From a checkpoint of a small contrastive audio-text model.
Model: log mel input, encoder arch transformer, encoder norm rmsnorm, encoder activation geglu, encoder layers 8, encoder width 192, text encoder width 256, text encoder layers 8, text encoder norm layernorm, text encoder activation gelu.
Data: trained on short read English sentences (LibriTTS-R), 26041 training examples.
Rows from block 5 of the audio encoder of a small contrastive audio-text model, named by matrix and row number. Rows with one number belong to one neuron. Each number is 128 + 32 x the weight over its row's rms, rounded and kept within 0 to 255. All counts start at 0. Numbers have three digits each. After the name is the row's rms in percent of the matrix's.
After each neuron's rows are labels from the 100 clips, of 14848, where the neuron reaches its largest size: "top examples" is what is common among them. Only what is clearly more common there than usual is listed. The data: short read English sentences (LibriTTS-R). In brackets: how many of the 100.
# gate: MLP gate (encoder.blocks.5.mlp.gate.weight, 384x192), inputs 96-191
# fc1: MLP up (encoder.blocks.5.mlp.fc1.weight, 384x192), inputs 96-191
# fc2: MLP down (encoder.blocks.5.mlp.fc2.weight, 192x384, transposed), outputs 96-191

gate.33 096:130136118130127156126109071150168096160255123155115139164126135112132195143153075115118136151124110130123072147101142123144118088132108117070138087117124171127123148121164155121099145163124076196116155106097079063135120174126068177083117119194085162179179128136102138124111112190132069136
fc1.33 090:131142157165148190137154142106148120103060168168075173126124159161091118150137139096179072122151099189122079092102049156192150159119197145155168130109127119121079096120122116180113099129096193090108064096114114181124187090111130108128126141072157132116082132122179128070104114124134129171
fc2.33 094:210179119103151104108046160107131152184132133082133112122170121093078120101127178068181109108144142108092141123153135142147093145142132065087156062094126096109103085096178164142160144111115057079136138154136154118120128139073167121145087129141125200167135095096098135061104211180131138133
top examples: the word "how" (40)

gate.205 109:065138199141108135140106097171148167086140090161120114138091152121131090103062141133148095176100134156135105138167094108148127175174084152098126127103081181120065126103109114092132143158055139077152174104117154110076139110077153088169159034133093128130090157100143087106107094137112129107
fc1.205 113:156129208108101126167187112064118115113119125117143157118165119130111126182142142182139172124107138100102145131162126120073112122175173179193139138074144143155155146091123132082134139102194132176079128049162041144104082117170115115124085187134110052133113147108150078112176123154114072110
fc2.205 108:128130106141123158159090115129083123142121134118085101122167140146154125097157082142115127107106120195132130053167164116153143107103072052125145140093059148157143164172094137102112099117084102092111116158150129088098063129082093096109192109135200151067161124139089055138097151121078093155
top examples: the word "what" (46)

gate.302 095:060125075083102158095146124166123150130090239164156112159136164129121172133144146134114112155133110168135148106142125131078142119144155154197076139126151133098147094110146133128117116077131092077105091129124180174144184095149094106114151098151159141092120122130086156192144029162132146128
fc1.302 099:088152163176127055126087165158166154108165177122147128155129122133117074090167133196182129150138091144175109137152112149117080158149081119132113107080083088103104137151076142111117090081142109076128055149102191118112174111150045109149192144140101088130149108132060157188129104080158130199
fc2.302 093:130136100099104183149161067112118172193082099078142214150105159160158122161103123101116168154118109131107127156084095143162133136084139135206101110116099077192133092112129165192097098163147095177143146130143178118164079092079156117130145097126211139157095140118168129165106099163134126139
top examples: the word "you" (55)

gate.165 110:106121147143153094105145105105150117129070101141136111145163111135117115134091128154091116060148108061123133098118124088139099126132255113169087185187142164125169165144170137164146126138167118117148153161127078089096083185096150073149109107166111124073107183126152144149065087138121103110
fc1.165 108:143112136146111120136176142184194101192101152110116139159190140150153161114114140042161105203101078168160133104169125067138087047128115172120122129149144150135192129173150245160136108176139123108044103139137114136169156111097093104147176127090107148161154097176167158133151125137116105167
fc2.165 100:148121136130124123173122131127096104118076153124068106097161167141131165090101137126147104117169110098096143114150102181123077109118154140161161043156073113147107172128125092053063160160151167137163136141129148118148171102151141130212143137179158122120107164115085136064088088096083108157
top examples: the word "me" (28)

gate.52 096:104128148135121130139094075088149117118085070156126119171098123136158125124078150109142101123129103174152179105120121128149133152154119088126166092089087137123150148074097141133085024116090171095167128123082156162143120103090143131133100130116066115224106077113249135199082130102128087054
fc1.52 093:100126151090115156109150168136107150102121135148147140159089086130167160130134154106137118113136122149120107126143119063149132124126124152094122138080104149174087141128157076090094116121080153171122099155160158130123207138206169137142151141131121179122166069137181149140177103125183110148
fc2.52 087:142115116091132151162155157172127135153167199177075105104119111143094105136147171108139138132159072086128143091150139102076142162158164142102119132141180132127082179128087115102162192142085104074126153133079152141167125094134144096179098041128088076093144109113069166136131131175140090145
top examples: the word "was" (30)

gate.374 095:115137130169076101066148066198075167168167136181112108150149142142159160138162183182139116152169082138107110126125158177172138133123122118132112110169121151118107140123102149138074163165173099115192157128148156159113109096132159091135135124158092106161162166078116137143106083143114170146
fc1.374 095:084127095091146111137123100171154210106135147167117100165061112144181136106053156160086131128190111133099156168122103096131143100086086127119153074176071171089099150107159076125130174148132134162145121159220121164121139095128159119194101083118166127129097119129140109078103089106118110099
fc2.374 097:113144115153122096075091146125179106090123139158122109125146140114161127138091135137176127149170083142118167166140088121121093118119117157082079066176161117100144129130138164143184122124121100124124147097145149165170124150137101121198155087046078156125115109079152201151134056134136210152
top examples: the word "what" (30)

gate.273 104:027175097192099130127131132102161133138121137101132109164117127128207106178117155183102131137095194111128096113147127103199099158079132098139113133102190166157096130128112109105134118109166056101138103155084070133096168157101089158087147136167134083089143157068136099056097104079105149158
fc1.273 098:135145078137153182157160135161135119137121090086140129125123133168115097164096130186128136133200125146128130129179108129094136116140149114106166177117134174137098140182112147142129153098122164194127105105192147157150118120123155162147108070124164133111096190079128148111122064149079191113
fc2.273 099:086115146136062069098141087054117147142141180121111152116181113095145164111145167116129151154060119160105138110146120154152128115111165105110117138066119121151147107169113109128178114145153150085115163179126133139073074108140080117093118181105116131184150120101138114068103131169174121118
top examples: voice: male (72)

gate.380 108:106076098074154070106136058213151172155114063136126161147119164096147190089085173137142182134133100143137112102131123172131133114097056133158169055144074168142119179141116118102122161184089149086175095040157110139124103095137122141100143102113149076122091154153089170145086070121187152139
fc1.380 103:120139118110099145121100099203145116132212098163109082131145134130081118114114180163106121124112113180190118121127109179125105125073123092144182131165116149167122096131093130164161141091187162102128094139130176144202142129150159139118156065057133170115168143135136097115161085202105123149
fc2.380 104:064105075107083098126122096134164200112161105160123137131142097179130122134097161084126144091132110122092155174133129136122119173113119163146110146124164171129094073136119084195156172149130127167130151158131145119101139051091161163162123159159098127132110081095089101143155138120168210125
top examples: the word "what" (40)

gate.28 091:128115115098111093085175125139099214160122179154155147149137135122071110117126174127118093110163120112141094147117068128115168115126116090147136082165154162103125093138103154182090129145089136080104153097091131136108138107089139058041149106111128141136111128193121176157120086152159049123
fc1.28 095:086119111168082178144086165105180151119152119113147124083081063101085115122085150109135101113102148104130138095136160175103088184187144166083143138114068138161095078042168124100094129113175075137101070113155110111173159125147125146190136104121168161086169141156109145102124172158115147129
fc2.28 090:148165128182162198145133135180091115069123108116168114124078130104113042176176136147202110105132124118131101078098154112143124168133112149108142149175091127076155183136042146141193115123142125070194108087099119150134157128175146104152118112126133088136131147139124134155167099087177106093
top examples: the word "was" (27); text has "what" (25)

gate.328 108:138118142127110095145127121093102139123147124129159203151182128129056173157129181169144131158127135130098101093076126137114162113131105105167091115122110135102177085192114143119126109084126125135094165148080136100164139072075111052104179153109093128146085147145080106179081122138144158084
fc1.328 102:144099110107127109158108112101123094076106109125097110080143096122104168084077140114089149164145118108161118107084133077129089107148073088128080146151108143092153158164155140109116131155144164103173110104120162118143115123145179153170196097104083082162101108105091090175098127132143084098
fc2.328 106:160132122154173168115151126077119086102071127154080103087126090173154082116129102136132082139139095077068128117129116122129093125099143155165186160159131085169110175102047121111171124129082143093136083127161117185125099139204140108141096096078147172076103174149168115133095114093180108107
top examples: the word "how" (50)

gate.47 105:086077049093124118122090142136145161173179098185119130172131168082158110166174153149119115132147167112123080063101144170147145138191131177135109126100108142161100138113121159145099128123100052122098120138039152152131096139138091170172131107150162121121160143081118119068168125130117140109
fc1.47 108:122104114106136121077126141139112083055102121127153145134119096139101174133106145165109109119100135139132171162149138139114057128101147117095160105194069141128122149158148085101089154154104143087175117174120134133168077104182117162094171109162154101109116074101165115167175088156087168138
fc2.47 111:122097103164096118103143177119161157118088091058149110144072124131090127134110113114113172136114085129154149120077113098197106081137137106141129147096135122147126128138154162075147169106084131160129115139061098142146112161150176128168069116131132137109070176199176067103077180108117109088
top examples: voice: female (84)

gate.305 109:123106093069093183153089131173138154168171151153113134153079140067172162157088100114167109132145146129139143081142192138071148162114091155093172090161121083121167075169135148114110089155103069100082113089118123111127112134108123144149131105145095138105233154070194115132090162134086100095
fc1.305 107:118097169086155124096121167144176112066155167116148152118119107095128126115130146136061136156139161178103110170118107117074140097125135109085149123190172099125122115071121153140117179094085125139118140112162125189143095145095125115102137093113138092085102147116133124095162077109083076117
fc2.305 116:100117154129179136155156110165164140143103125100119117098099124144098080164096125104103113112131115111140139129167103125193102104089161209142174113097110073090103119170106140110177182138096129177141134115112132181148164188191116113208147119150092162100121181164152142113128095120048066146
top examples: voice: female (93)

gate.173 103:078092131108094086165094130133172133144192113097178180152100111077125152158152127102165144146118159115138141139159087176120115109107124131180117106117164123117141192208148122126138064120112108120095054116144132164058133150127116158149168119127066100122077141183093126114170097138111104126
fc1.173 105:151102163154166077210124122130106113081082115154162178155135150096126094084127128155127125120122124160193123058136144128107126118136087133075157120122186160139143101097091118109111127152177189129114123079132140154124100146108184170116157103103065055170075069123180119139118146102110159111
fc2.173 102:099193200116083075112096153083127135093142131121079187138135182133124175173155112114072111096106098157111213089154150077139104173132124139171076125182139137076126144064143100139119085156155109169104141098126143145142120131143128165117160147158150136140143177186157126077140156114140149177
top examples: the word "the" (55)

gate.189 083:114177130163202098105131139085058090122139164066131177101137056148113094138077160122124110087112081090125156080169114109079129177113159134139038108072071103067110136098088170103118119114176129089150164123135070148094117113118088145090118123120144101109095066098083181123131146091085123086
fc1.189 081:114135131095120103197179115191150072141121081137157102164142121113157103136068058105057104110111132146133154107146148102079126092173151084100105098134151148154136162112193121097096164170094130052121123139121157139192141169175167075127184117103158141127160126068190088138095095137213089131
fc2.189 088:097108132172138132055156128143136108124088143132100025100157109112135156144124154162089181048121087165139094056155140110170136174155113145090079160176132158086173133107062122139173131153141097202177108148143098101121094152179115147070130142179099135148134196119140149054096184166111135168
top examples: the word "you" (74)

gate.233 094:103141097077118102124141115112146110143093082107112158143161175194174145138051123087157078114176086109119091126135127145092131075182148089140127125154128115058207113138110144108135114121161122101113131153129103147132135116196132119088098146102125203133135073191140221144103087136156130175
fc1.233 092:167134113148175137106121078102136164083133085133141106102153076142101101136180121111147119158093143079102152130167130070120159119122140168118110142143110104126062125118088089114100167193149129132113080142112137113182111094108148081098149199104122096130086136106091077132110069115169123166
fc2.233 099:121113116146112163180178127157103140143141071133119143169134067141076074071121127088104132084143095165143133181135117052165141111093117144175057109191105091113067161122112108209080161084072108140145089152145142140129108128120115139142109090139085098145119106161075190177137069161074152120
top examples: the word "said" (30)

gate.334 099:173135131048116082114127165176167191132160181146184144154107169196110161113136144109160097173122162102083197142095150144132115092134148100164149107102142087127156124121099108116185113141136131074094106119108112097155107109140116151069122131141107069100115104140115172118113121073113139107
fc1.334 105:118055058069145105127148132115125218136158160146142138169134151119127135114122129101173130137125179116151175152120101093117120160191137134144080101191091047113106111138219143183166123140121172162126135120120094134117139106154189133107102120116066128128123103105167080172157153097169123095
fc2.334 105:118108062161035134139121146133170086130152207129153110117138066162107119114097120112134165082135057161079125123100167085160173181158074072113123099076197094127103169131152115173114176111134140144124127157125156152124095113123145131145068106125077122115098112147142157140165138129090154159
top examples: voice: male (78); the word "and" (31)

gate.185 101:141137073113145136126149108085116103079138157107129137162129127122167153110129105107098117160103142138145103100137156097092161151185178118118170159084152165132100175112117187121096092126087103133130080114204159162188149036131045145126136119065163141117173129123191068148110142121141164141
fc1.185 094:066174108166088181128126126114089122086111084109106090108127119069167120136159107107127143163176185173121125129158123109100071117168108090159099167169152210149102118104133126078157061149115117148147052133222153165190150113144128153085109126091142178136165173136207117133106138129137159149
fc2.185 098:106138129141168121149103152170052147126129146108125176140150173117120162068148146128153142136118127104174142111090149072144183147086140117107133151110174158148117116113081084189029135109167165133091146160139107124140120132118122099146163136089153141147177111122084151180155143088117118103
top examples: the word "said" (74)

gate.8 100:113101145197043111136064090118091131170117120148143125103141177103150080162139101150121122121108147211150027173130156121136138189056073115191116174140148129117069122161129171105151140119177094094156090116151113136110135140162113088157105175117102080179115166114129130069133109125138129135
fc1.8 100:150178122112155095076108165058115102128148155130126132148061112157140140133194157098127084177112153138113159130079087088167092104166095153168126122210134063162126102106157146115188070145110144130063126175101126097116093086107091199146139108144114177083069091101092151175156153129147130111
fc2.8 090:140111134097116099176111117124107117096090085135179072141152129103143095151085089142114134096157163157149116140184119166105196047140134150125162084159136105123162159128169126166071113168127140131122126122084089169167142118149076159175164040105166129119077060124172145095127108112103104070
top examples: the word "of" (31)

gate.280 103:186116082165095158200126106160179148135131130104095119143118088110113083126166225100126125110159173088076128176069069076170101132095101179120106049092109167159093103097143150121118089119102149102101085101143102115142177099086138171146120165138125129107137070116102106136054077110143130115
fc1.280 104:110102114143083096184155121126123098162173101101074119135112131117109110163140151138127147196045112133056128190089082099128107109123115106121147072159183137154125101079108119114117140115173125098124105093084111114161117094161149170107116124123154188121107110082105153145131126137182177145
fc2.280 101:119132124148122159137161089135156107087158156097143160158126106107122120184140107090115113122170139169131094131125138133141165133172165097088171138106087187111130120085158170157111066164134114107132095153162076088124160053172145155128156229151155110175168140077095088125106096166169124107
top examples: the word "no" (42)

gate.64 098:123151110067160126128105127138071141130162128140138095108097132154085101156107155147126130128169065195159184089119146126124134158145167128149046147100181125076145106200105120205034127162121110212129099122178115176012110162103134166158152095143143118135086144158142125135131077113095093138
fc1.64 102:055086124122115152143175134116118151106208164135160113096149124076069142104134048124105140130129124129173119135095157088123111111086104122074109133183146087142162106103106160097072139130080134114196085125131164109110127118194131145151231134129156156103110147134140094129154128153169139194
fc2.64 103:158166114169108108099095179185140073123124101123084148107084153156114114169129110149077177055142129129079132111139140072110151094182170150156072085083130199105212108114113106133161147132120103115124106165159151091081137191158157135200088102096154093110138094112140111111147118166062108057
top examples: voice: female (82)

gate.120 108:143139151071072038149114152153133161139145110092126111117110128102125187091090124195094160124150107075096132146165085071019123128128157077144105117148118160060078135165086131146132133162095135151174110113118123116184142099147143087100159101122072135148127143142119117100106126119081144116
fc1.120 100:128101112108197118123134165087126130176203156116143118134100121100089138091105111162174148094138097170105099177117107133151118073108089072162143078090128156108133077174155118152064157149138124179066100139149075149156098189167143105104132090100132177177169103116116144120132164121157116162
fc2.120 096:161069096123088128179135079134116126162132203110136098148099127126103123068172169060059101124136105168152092102127139114128138162136158133136143132121162165167206179177082102081151118123090116141138110164089138131121200111160123114068126181100158110128132109128144071171084117109077132104
top examples: the word "the" (52); the word "what" (25)

gate.73 107:064143098129102183100144172164172136132076100138136173110125153168133168076162130138123136095118135149165129102108167120133102147186109067147068144073160058082149129114094208112127128151122091168079139140123089163119147124155152134081131155156090162109081150147167129121137158089148183138
fc1.73 108:109125073120138114135034143135090183124127058134118130120104129161148095131117153107133141115064170121136161057067075109128105135142104089171083114111108113094083113087082116062152088146141098175114119134085095141159163120169153134123141134173128154109159178130145101199192170109111143173
fc2.73 108:071163094091111191109127173125126147129086139101150138151170133136141116187086047163159100107123142120165151102084099121158130167153149192117072159106131148114164191140171192132158142101083153149114117110109200184142152072141187116135110119111100125208052139148116078147138127123178100095
top examples: the word "the" (75); voice: male (74)

gate.141 100:114172125132132164128125135155152145141173161151188121184171131149184179138140075152113148149131137083161205104127157078095129175117158114184121148142130056084169146127157126068149082094089090154133119081126172200170134086178142119123133134101146083134057098135110142126100149150175149136
fc1.141 100:152063053115068133155123136155150107165120135134189168143131071185139159169147156157162139107185156079093114092133152158107109124112109167112057158110147159138100101102154135112164126169139143135139134141133134098115150115142131197151149131133095064163127151130068115098136127165089148092
fc2.141 102:067100170077119140146177117099171133209156156122096130190139135129157117139131147190156058139139161145102132083140163157127142120108081111126090085142150140159160133092141141182153126135177129109119083115116101180082135089106103127066176036128122148078095058077180152148169170122144113126
top examples: the word "the" (62)

gate.19 108:104117104099097118119053129138119090072169111155144119142138090105114153129081105167172174123146149079134141156122058116135140097160134098169148103151120079116114145099131119182116142135120106149041168141103138138099069157140104182077107180084085142139165185126150155161114056071012188143
fc1.19 115:162149155082133175079035080134141123094124103123099119175092100118082183067111106135116154066155112206193126159100109133132149108102119193153143136100124086158131105150146134111123162117123112119104141179077085136125117129120143180130150116114146168149179123125132186142086153114087127162
fc2.19 102:123143112122075129138094129155131127139113161130116104165083073100116182008158115158125102132100139144111100146091150157133137070132106142072143102135142066091159182083119111103194141160181069176082157163096112099121161126170187125057131168000086148080179109112154082168106133097068077137
top examples: the word "of" (26)

gate.225 100:141124132110117125134138100184121167125130146171144217151132118126132176111154098161103180188142114141113161140131117144107072142126162064130156126125141145173108099117104161121118140134047082095115122196102149105171112134140118115107154160092096137174075107130096182072143161151149124134
fc1.225 101:139101105106123167104087118135169042144147090130120111125184101104114131122104124137115151156143139099138144132082112106123141147066123148152125083155104127132111141113128125151123117126058082119120151132169146087115158144120159190117145156143147096212101120089093114115169158111134092117
fc2.225 104:158165121081117119107130164109138109143129117124126178145166188123135096192137105164118075076081165161120129117078175116135135156171115157144055139119091164129184197120129195142160079133139087089111123115102132179120148119137185123111174091159164136150119098092136091095188150140134161095
top examples: the word "the" (70); the word "but" (26)

gate.191 109:144139128121081164130162125147129140071129132193120128158169085144162102136135131159140177128103123093163068055128106106151108131145081138123094117122108123088121093134141125119148090085175089070119109115097099142096137116146104153132117134135134148116222180138158089127092085141161108175
fc1.191 110:130094138104101129148098134118197139107119114104136127208135088142128149196099157136201192104131155109137067070117181131155077133207126143159121144105168162060121111141123113138122134114176157106081183136125116044155143151076150141162118148134124128146186184133082046124101118136111160176
fc2.191 106:161156184072165121101133152096165083135151130091114177095209142161137128135144183166123134116146142128133146119124115149156152106124162107104134164171119157086125104100145103153120103148168143071062140194106118141109109081091147152072145155172073145167153172146064130093125142161118167091
top examples: the word "how" (64)

gate.327 100:102145097107127134101134166149111143145127166115104120166154027075117181141169169170110063122092067144209124144154116173158107063148084164132131143121152113095082186117105089111164141105123080141173066127149098155156130079162179095166153168105084116133090134113114199147097088121135171140
fc1.327 099:156150102167127137075132092113194142138086135148151166150120131118109160145112105101137122117147224124115147155177067125104093089079143075130097127119073092117148051128087130138158122142111130197135120124106140114094093156040170091135159105110121186112137150099140043136110131177151154108
fc2.327 093:083168118138117125154139128161144184118126126075116116108099143114104165061127084116127234184127151149153081161148050108108117149132083102138130189151128110072135139117118142072143121086104169168165138120063112118169147047163155130045126083131134132176141128207087089124151072111147119112
top examples: voice: female (84)

gate.278 096:104132122181140114140095076106095057119120134138155172158166158165133098115192178141179170157100089100155145156094099143138108094072057115182134078081127123120094145139082121122131073117082084045091133127140138090111148100106164143095134148090149153159143177178028187074107155143137100131
fc1.278 098:179174076111159130212088136080100079176086103101132128135083106123099117071107196127109098123095114136172107179138101070144120151083093171099112115152149131139081155148210076111111177141171094153081129151138096098145070179079122129132104097138124118145160168133156159100171152103152104170
fc2.278 100:129152141168109139099139100168166136141167146131137072056088147150170133158180087108115150090092084094145166087135164121104156171127076162094166168142191125168051064147107100143158089075078163117122158107145112131100109150130141075123092184104036136089141174114063169115158127169115159119
top examples: voice: female (86); the word "he" (40)

gate.53 108:117129137138137132172155115144140118110148133098191107111110129166130098166186145112085156147114137118121184176158108122152113112103078106147113092148126203096063149067105153090156120142119145086098113133140080102092106095054074158129159152120116194180099092086121118144060102115159157105
fc1.53 110:113073094063152097114102138150106097114098116116126141086107157155151140078053116168094093131117113086164156151110145099129129163149142175112101166115141109137134111214132104171179130080113178151093177139130197167102093176131126031072061123115110138114182148122100140158179140153094159163
fc2.53 108:115127085112116130096063126147110132154153040166146101110133103164129145098126119147139149112109130088103154071139140107096127143099089136192153102109114089114188130103067142088155138080106129107127162107106134148125119178155127083084092073168103144075086121144174131120181173093134129118
top examples: the word "no" (57); the word "now" (27)

gate.138 111:090131074152123145119109114123170137148175163116182120155094100125121145164134059164120112118115111129124154118121147146144096103094120152127109156091119155152106126124209114079116109103108082113140103204186036103158166146144043137092158125142128144082145124119126105171142149169099123138
fc1.138 114:164087056162108167061193086120121159123154135132189067113099151172101136128128190107150126095090148072116135118134096148100141040142111123165075071105144111145073165116179176144136155123168123110161130131131158108075114144172143130130104147158123141140129160093117122155117135100114134146
fc2.138 114:102114097113083145134122122157127103071113128142112131159095132067172130115124115134147166155144113140095053145126126100119102130105080128098143135131119122192091131134191138149055170138179117103096093183155092065142146124152074176097109160141148103124187180164110097121043123106097126134
top examples: the word "the" (72)

gate.43 104:123071110170139128129117146144146136104144106099108129137096104102155181154079075114128130103091116158092077146173140131067075099157137125122079173134059159098099117124102069169105101129139098106117124166212098096118092090122174112101111153110084113116117165186142153152138105150082136139
fc1.43 098:196155073125085151150117097142121104052096103174166103142134137191173118109142136107204080119131132131166063131161140095126073137080092104129105112114112149146123158125096115135135161105130139148104119076108156070103114090152150090076098172114141106168109096138124101190132112118108135167
fc2.43 100:112122134078122166125140148124119072177135128141086169155166135149115126126136155112124099102140085151156152122173108078171134181129176062154101103187105113215117119126112156190057172123062155083169119164121105091080166089143070183189110089178119126113101155157119198139154105129112141117
top examples: the word "of" (31)

gate.296 114:074093061162083165064079123134153131182123142131174178175094152143113129127140168171148172147103114149112128086112090143136121113084107082086117139072083102142144101103161149136210136129142085086104123175150137144176121092163156146111099060125161123094124079064133190159129097143115145120
fc1.296 120:103191140153124109111150106156143152168130168089134150093139092136105134066149177165148102135152139060089121139127146122213131129105120140137111062110083116105133124105122125103120147089143136094157119113127136147075143107109107138198163163151127136191080149115113119159108058071161116123
fc2.296 109:122135134098100094148129096118139134153126127090166162111127122095119130085138098114094145157126193168075086177134097138085127153115122156144109040169141125138124076114119110146114116149103125070144107099155156143160158072097074104164132161183187024187154138087121133140139085099155211113
top examples: the word "you" (79)

gate.75 101:135126111125195093125065064127142182180092135177115132163140182155166074163096112139182154153133086057151097104130087129192166119166100191110141078141096157123129098123072126131138184105124083094084124116135100092163094136078144129095156118111158131167166159138119119165117107142133144082
fc1.75 106:122131117140131090141077160171120109231180154136138083097133174108205101100135146111122149114111149199170100098148136162138086139147120200168085120115117111135132193142108166131128120149104111131155106115154167121157111127108200103181140122154177098186161137107165117071108123100159125170
fc2.75 108:094144155120122095170151064133146126140128174139116172129106160130120137142123146156121125109162149144127111180107118145082093105128172092122094145161122183151150147096070062194163125191107136104142146119121118129151148115173100131140194125075130118083147097140101186145111120130123121151
top examples: the word "what" (42)

gate.29 101:078157140197120147119120116166119111125139133180222096107173070088143158149124204143120109153109126148096127159098101155068094066087127145113117193129112133112133073091083073143158097121115142116114130109127183117175172100130082130146082139048175125102154090151137156132089122145148143139
fc1.29 102:074150123148133095081137170155094150084145171149192163141128131146112100129126118089142107118171165162161080151147111148112140172149117184160131080107104092055106131198092089151119106140088115154119101128162083117144136183126149150074119160136141108125092112079099113172178144069153154104
fc2.29 102:137094103123118113135120068164108073094115137144108140101161177124168131091113102128127081141112081127102161114182129122106175092161124116085087187119123161193180110132141130081129176170139169122131107144172131127098125098103131161112153145156098105089138065135133072105064066107170118100
top examples: the word "the" (57)

gate.313 104:110129117133110176135095081146099171122104112148157048150093132102095108114092230118102079184108124123100123109170126147157105110050110138077127149143128133146145137106125193100107081175074116191109138156150170120155151093036100147111106156114121139103124118151177103132118165110130171114
fc1.313 106:061106046162122101062169139171157190146140113169175126126142115068175107191136092163173094163145150147165148133079082148069136100106156160141159130176132141112140085125131108065098128090157098145145157111154071119140104149150148165122102158145161103039135143132115130123172160115099190123
fc2.313 104:080129123143094157125151111141135143075135108110118168124077110092155150125099090173167124139100139141117127160157108137157075081162155123070074140141157146201111110128192094128103149163128138123143077100163147075106131133173121153133144167216123194138125133130130067131146122153141145140
top examples: the word "they" (26)

gate.301 108:126139113125083140135175133112091143124159135101197147140114125147129103116127161165179092157146136116122143113119109055111177170085087138096151111222144130112132124081122135065076157116089160069112057128137088051130101120082183170149113125135174153181129180115129135131088127060125133093
fc1.301 109:092100118208127109133110187105149055132185142130163151077148117109133143099110131146113166142111155078121174085149209107095188177198160115152141139131179072088163097173130113112137115140202092152116156122165141110123090118166137150133143135116062132055155151078142143141040118143089085129
fc2.301 100:062099113127120047082162112177116117167089108128085137112124090126142129075139072115179125175156126111151137128117154091045126177119099202198157138121132154145129179121109130185133078153115145108092160129082171172122141119103112120108131116163126112115128079128158129134121188140135120093
top examples: the word "no" (46)

gate.101 098:102128117033154127138152133161130166075079094098131106151181113087059140155077174145147146128135085110091156086102086105136141096127146105086081093133084075157138154156111144141101152079173117133169109098088095099112084107084165130127182093087110129141123139132087163121105131133100077077
fc1.101 096:110126133161120136155088132084131073152197108110153125198135094109127127136135081164144153103161157202124140136131109137136130077160137076152116168184136137099137094134086091175150179114104188149137134125124116188101080142161148070140095146122137077162118149109117118159126107173119112080
fc2.101 098:100112129156124183131050181076109209113119121118134061076121134149123178156107114157138145211141141096131147167092071148098047174108155139135131090112123169142138153126156164084087120112141142168152146067173129125068101124130120124105077129150121151096087088026122169212117114111147153117
top examples: the word "you" (50)

gate.175 099:097121138066134126095116182129110129158168100162198144110156151143137183102147150168150147133100134104129159129100182171083098153071164174121123156168108067151120129176216110137114158107121128099082155117102106166172157122198153092132077133136114100136117119088077111137137134161175114114
fc1.175 101:157128172138069114177109112150113126103088088128040121146132124114185162168154125109079124110128131140164104136160140070115134141092142134105188172160126106119141136078168099110152105150090186110102074136237087159128128123090162116090071105107179124075097131091099137152096119085086085091
fc2.175 102:139114140171164111108080146124155147176146097173172093092085070107139064116076091188127094132163149126135125158120147053139073136099099116175112116155062100110144115130085101108137111093110123172158122116142145094192078115181166118092098088099153183129075137095171160116136107106104120110
top examples: the word "how" (29)

gate.249 103:050036111115150069147081121121164184148205151130143151086150149144133162118133144133157130142146054115117168150114094187118146103133113167154112101059066128128106125118141133138130146093105122145078118127152114120109144130073140095082115112176108128135169132164104104103110156192104167109
fc1.249 111:147149159128139182102178111177118075194143125113130086154117140075098140164117168129182130097117190124150066135071120090141119128164121124113131177135136134156130082153147161150125086110161126135120103095096057098136113172142104153103199206141070138098180140087139138079135146141132124132
fc2.249 112:144149150103157080156120144072183190084143155107162125101060126099095117098156156097123147132160115130156080150170138127076165098146137111104142098102089162080146123091168109114107102147133152223125102134096080130112096081109110145039111144145187069136150101213093181160164152124088116119
top examples: voice: female (82); the word "how" (38)

gate.149 104:100113167159108130137139109197145164141177128129119157156150115088184168135158133122121120163149096084112112122170165092118123138154125074170120134097141084174090106175126074106126095112175111178131126106134075170132121093146079092205105138119138130129136137143115115107074154134119094160
fc1.149 103:153131165136131071133081176187118172109156189114117174109114106111140130138083076128080149124093107128125155159146141095119135035142128094101135152120132127178104127161128094146101115177136045129072125104095155149076131118171101125132216162107085146074162128094110152160099173149124120116
fc2.149 112:113139149199093116109163127122176150144095103101096195104085153152114148131155104108157163124160126130127076085084121114109149050144160096066111152124130083168172143155174127111172042098133183124077107144121128111110179099150150065151127150116099137120097204177120111132164099108109162140
top examples: voice: female (90)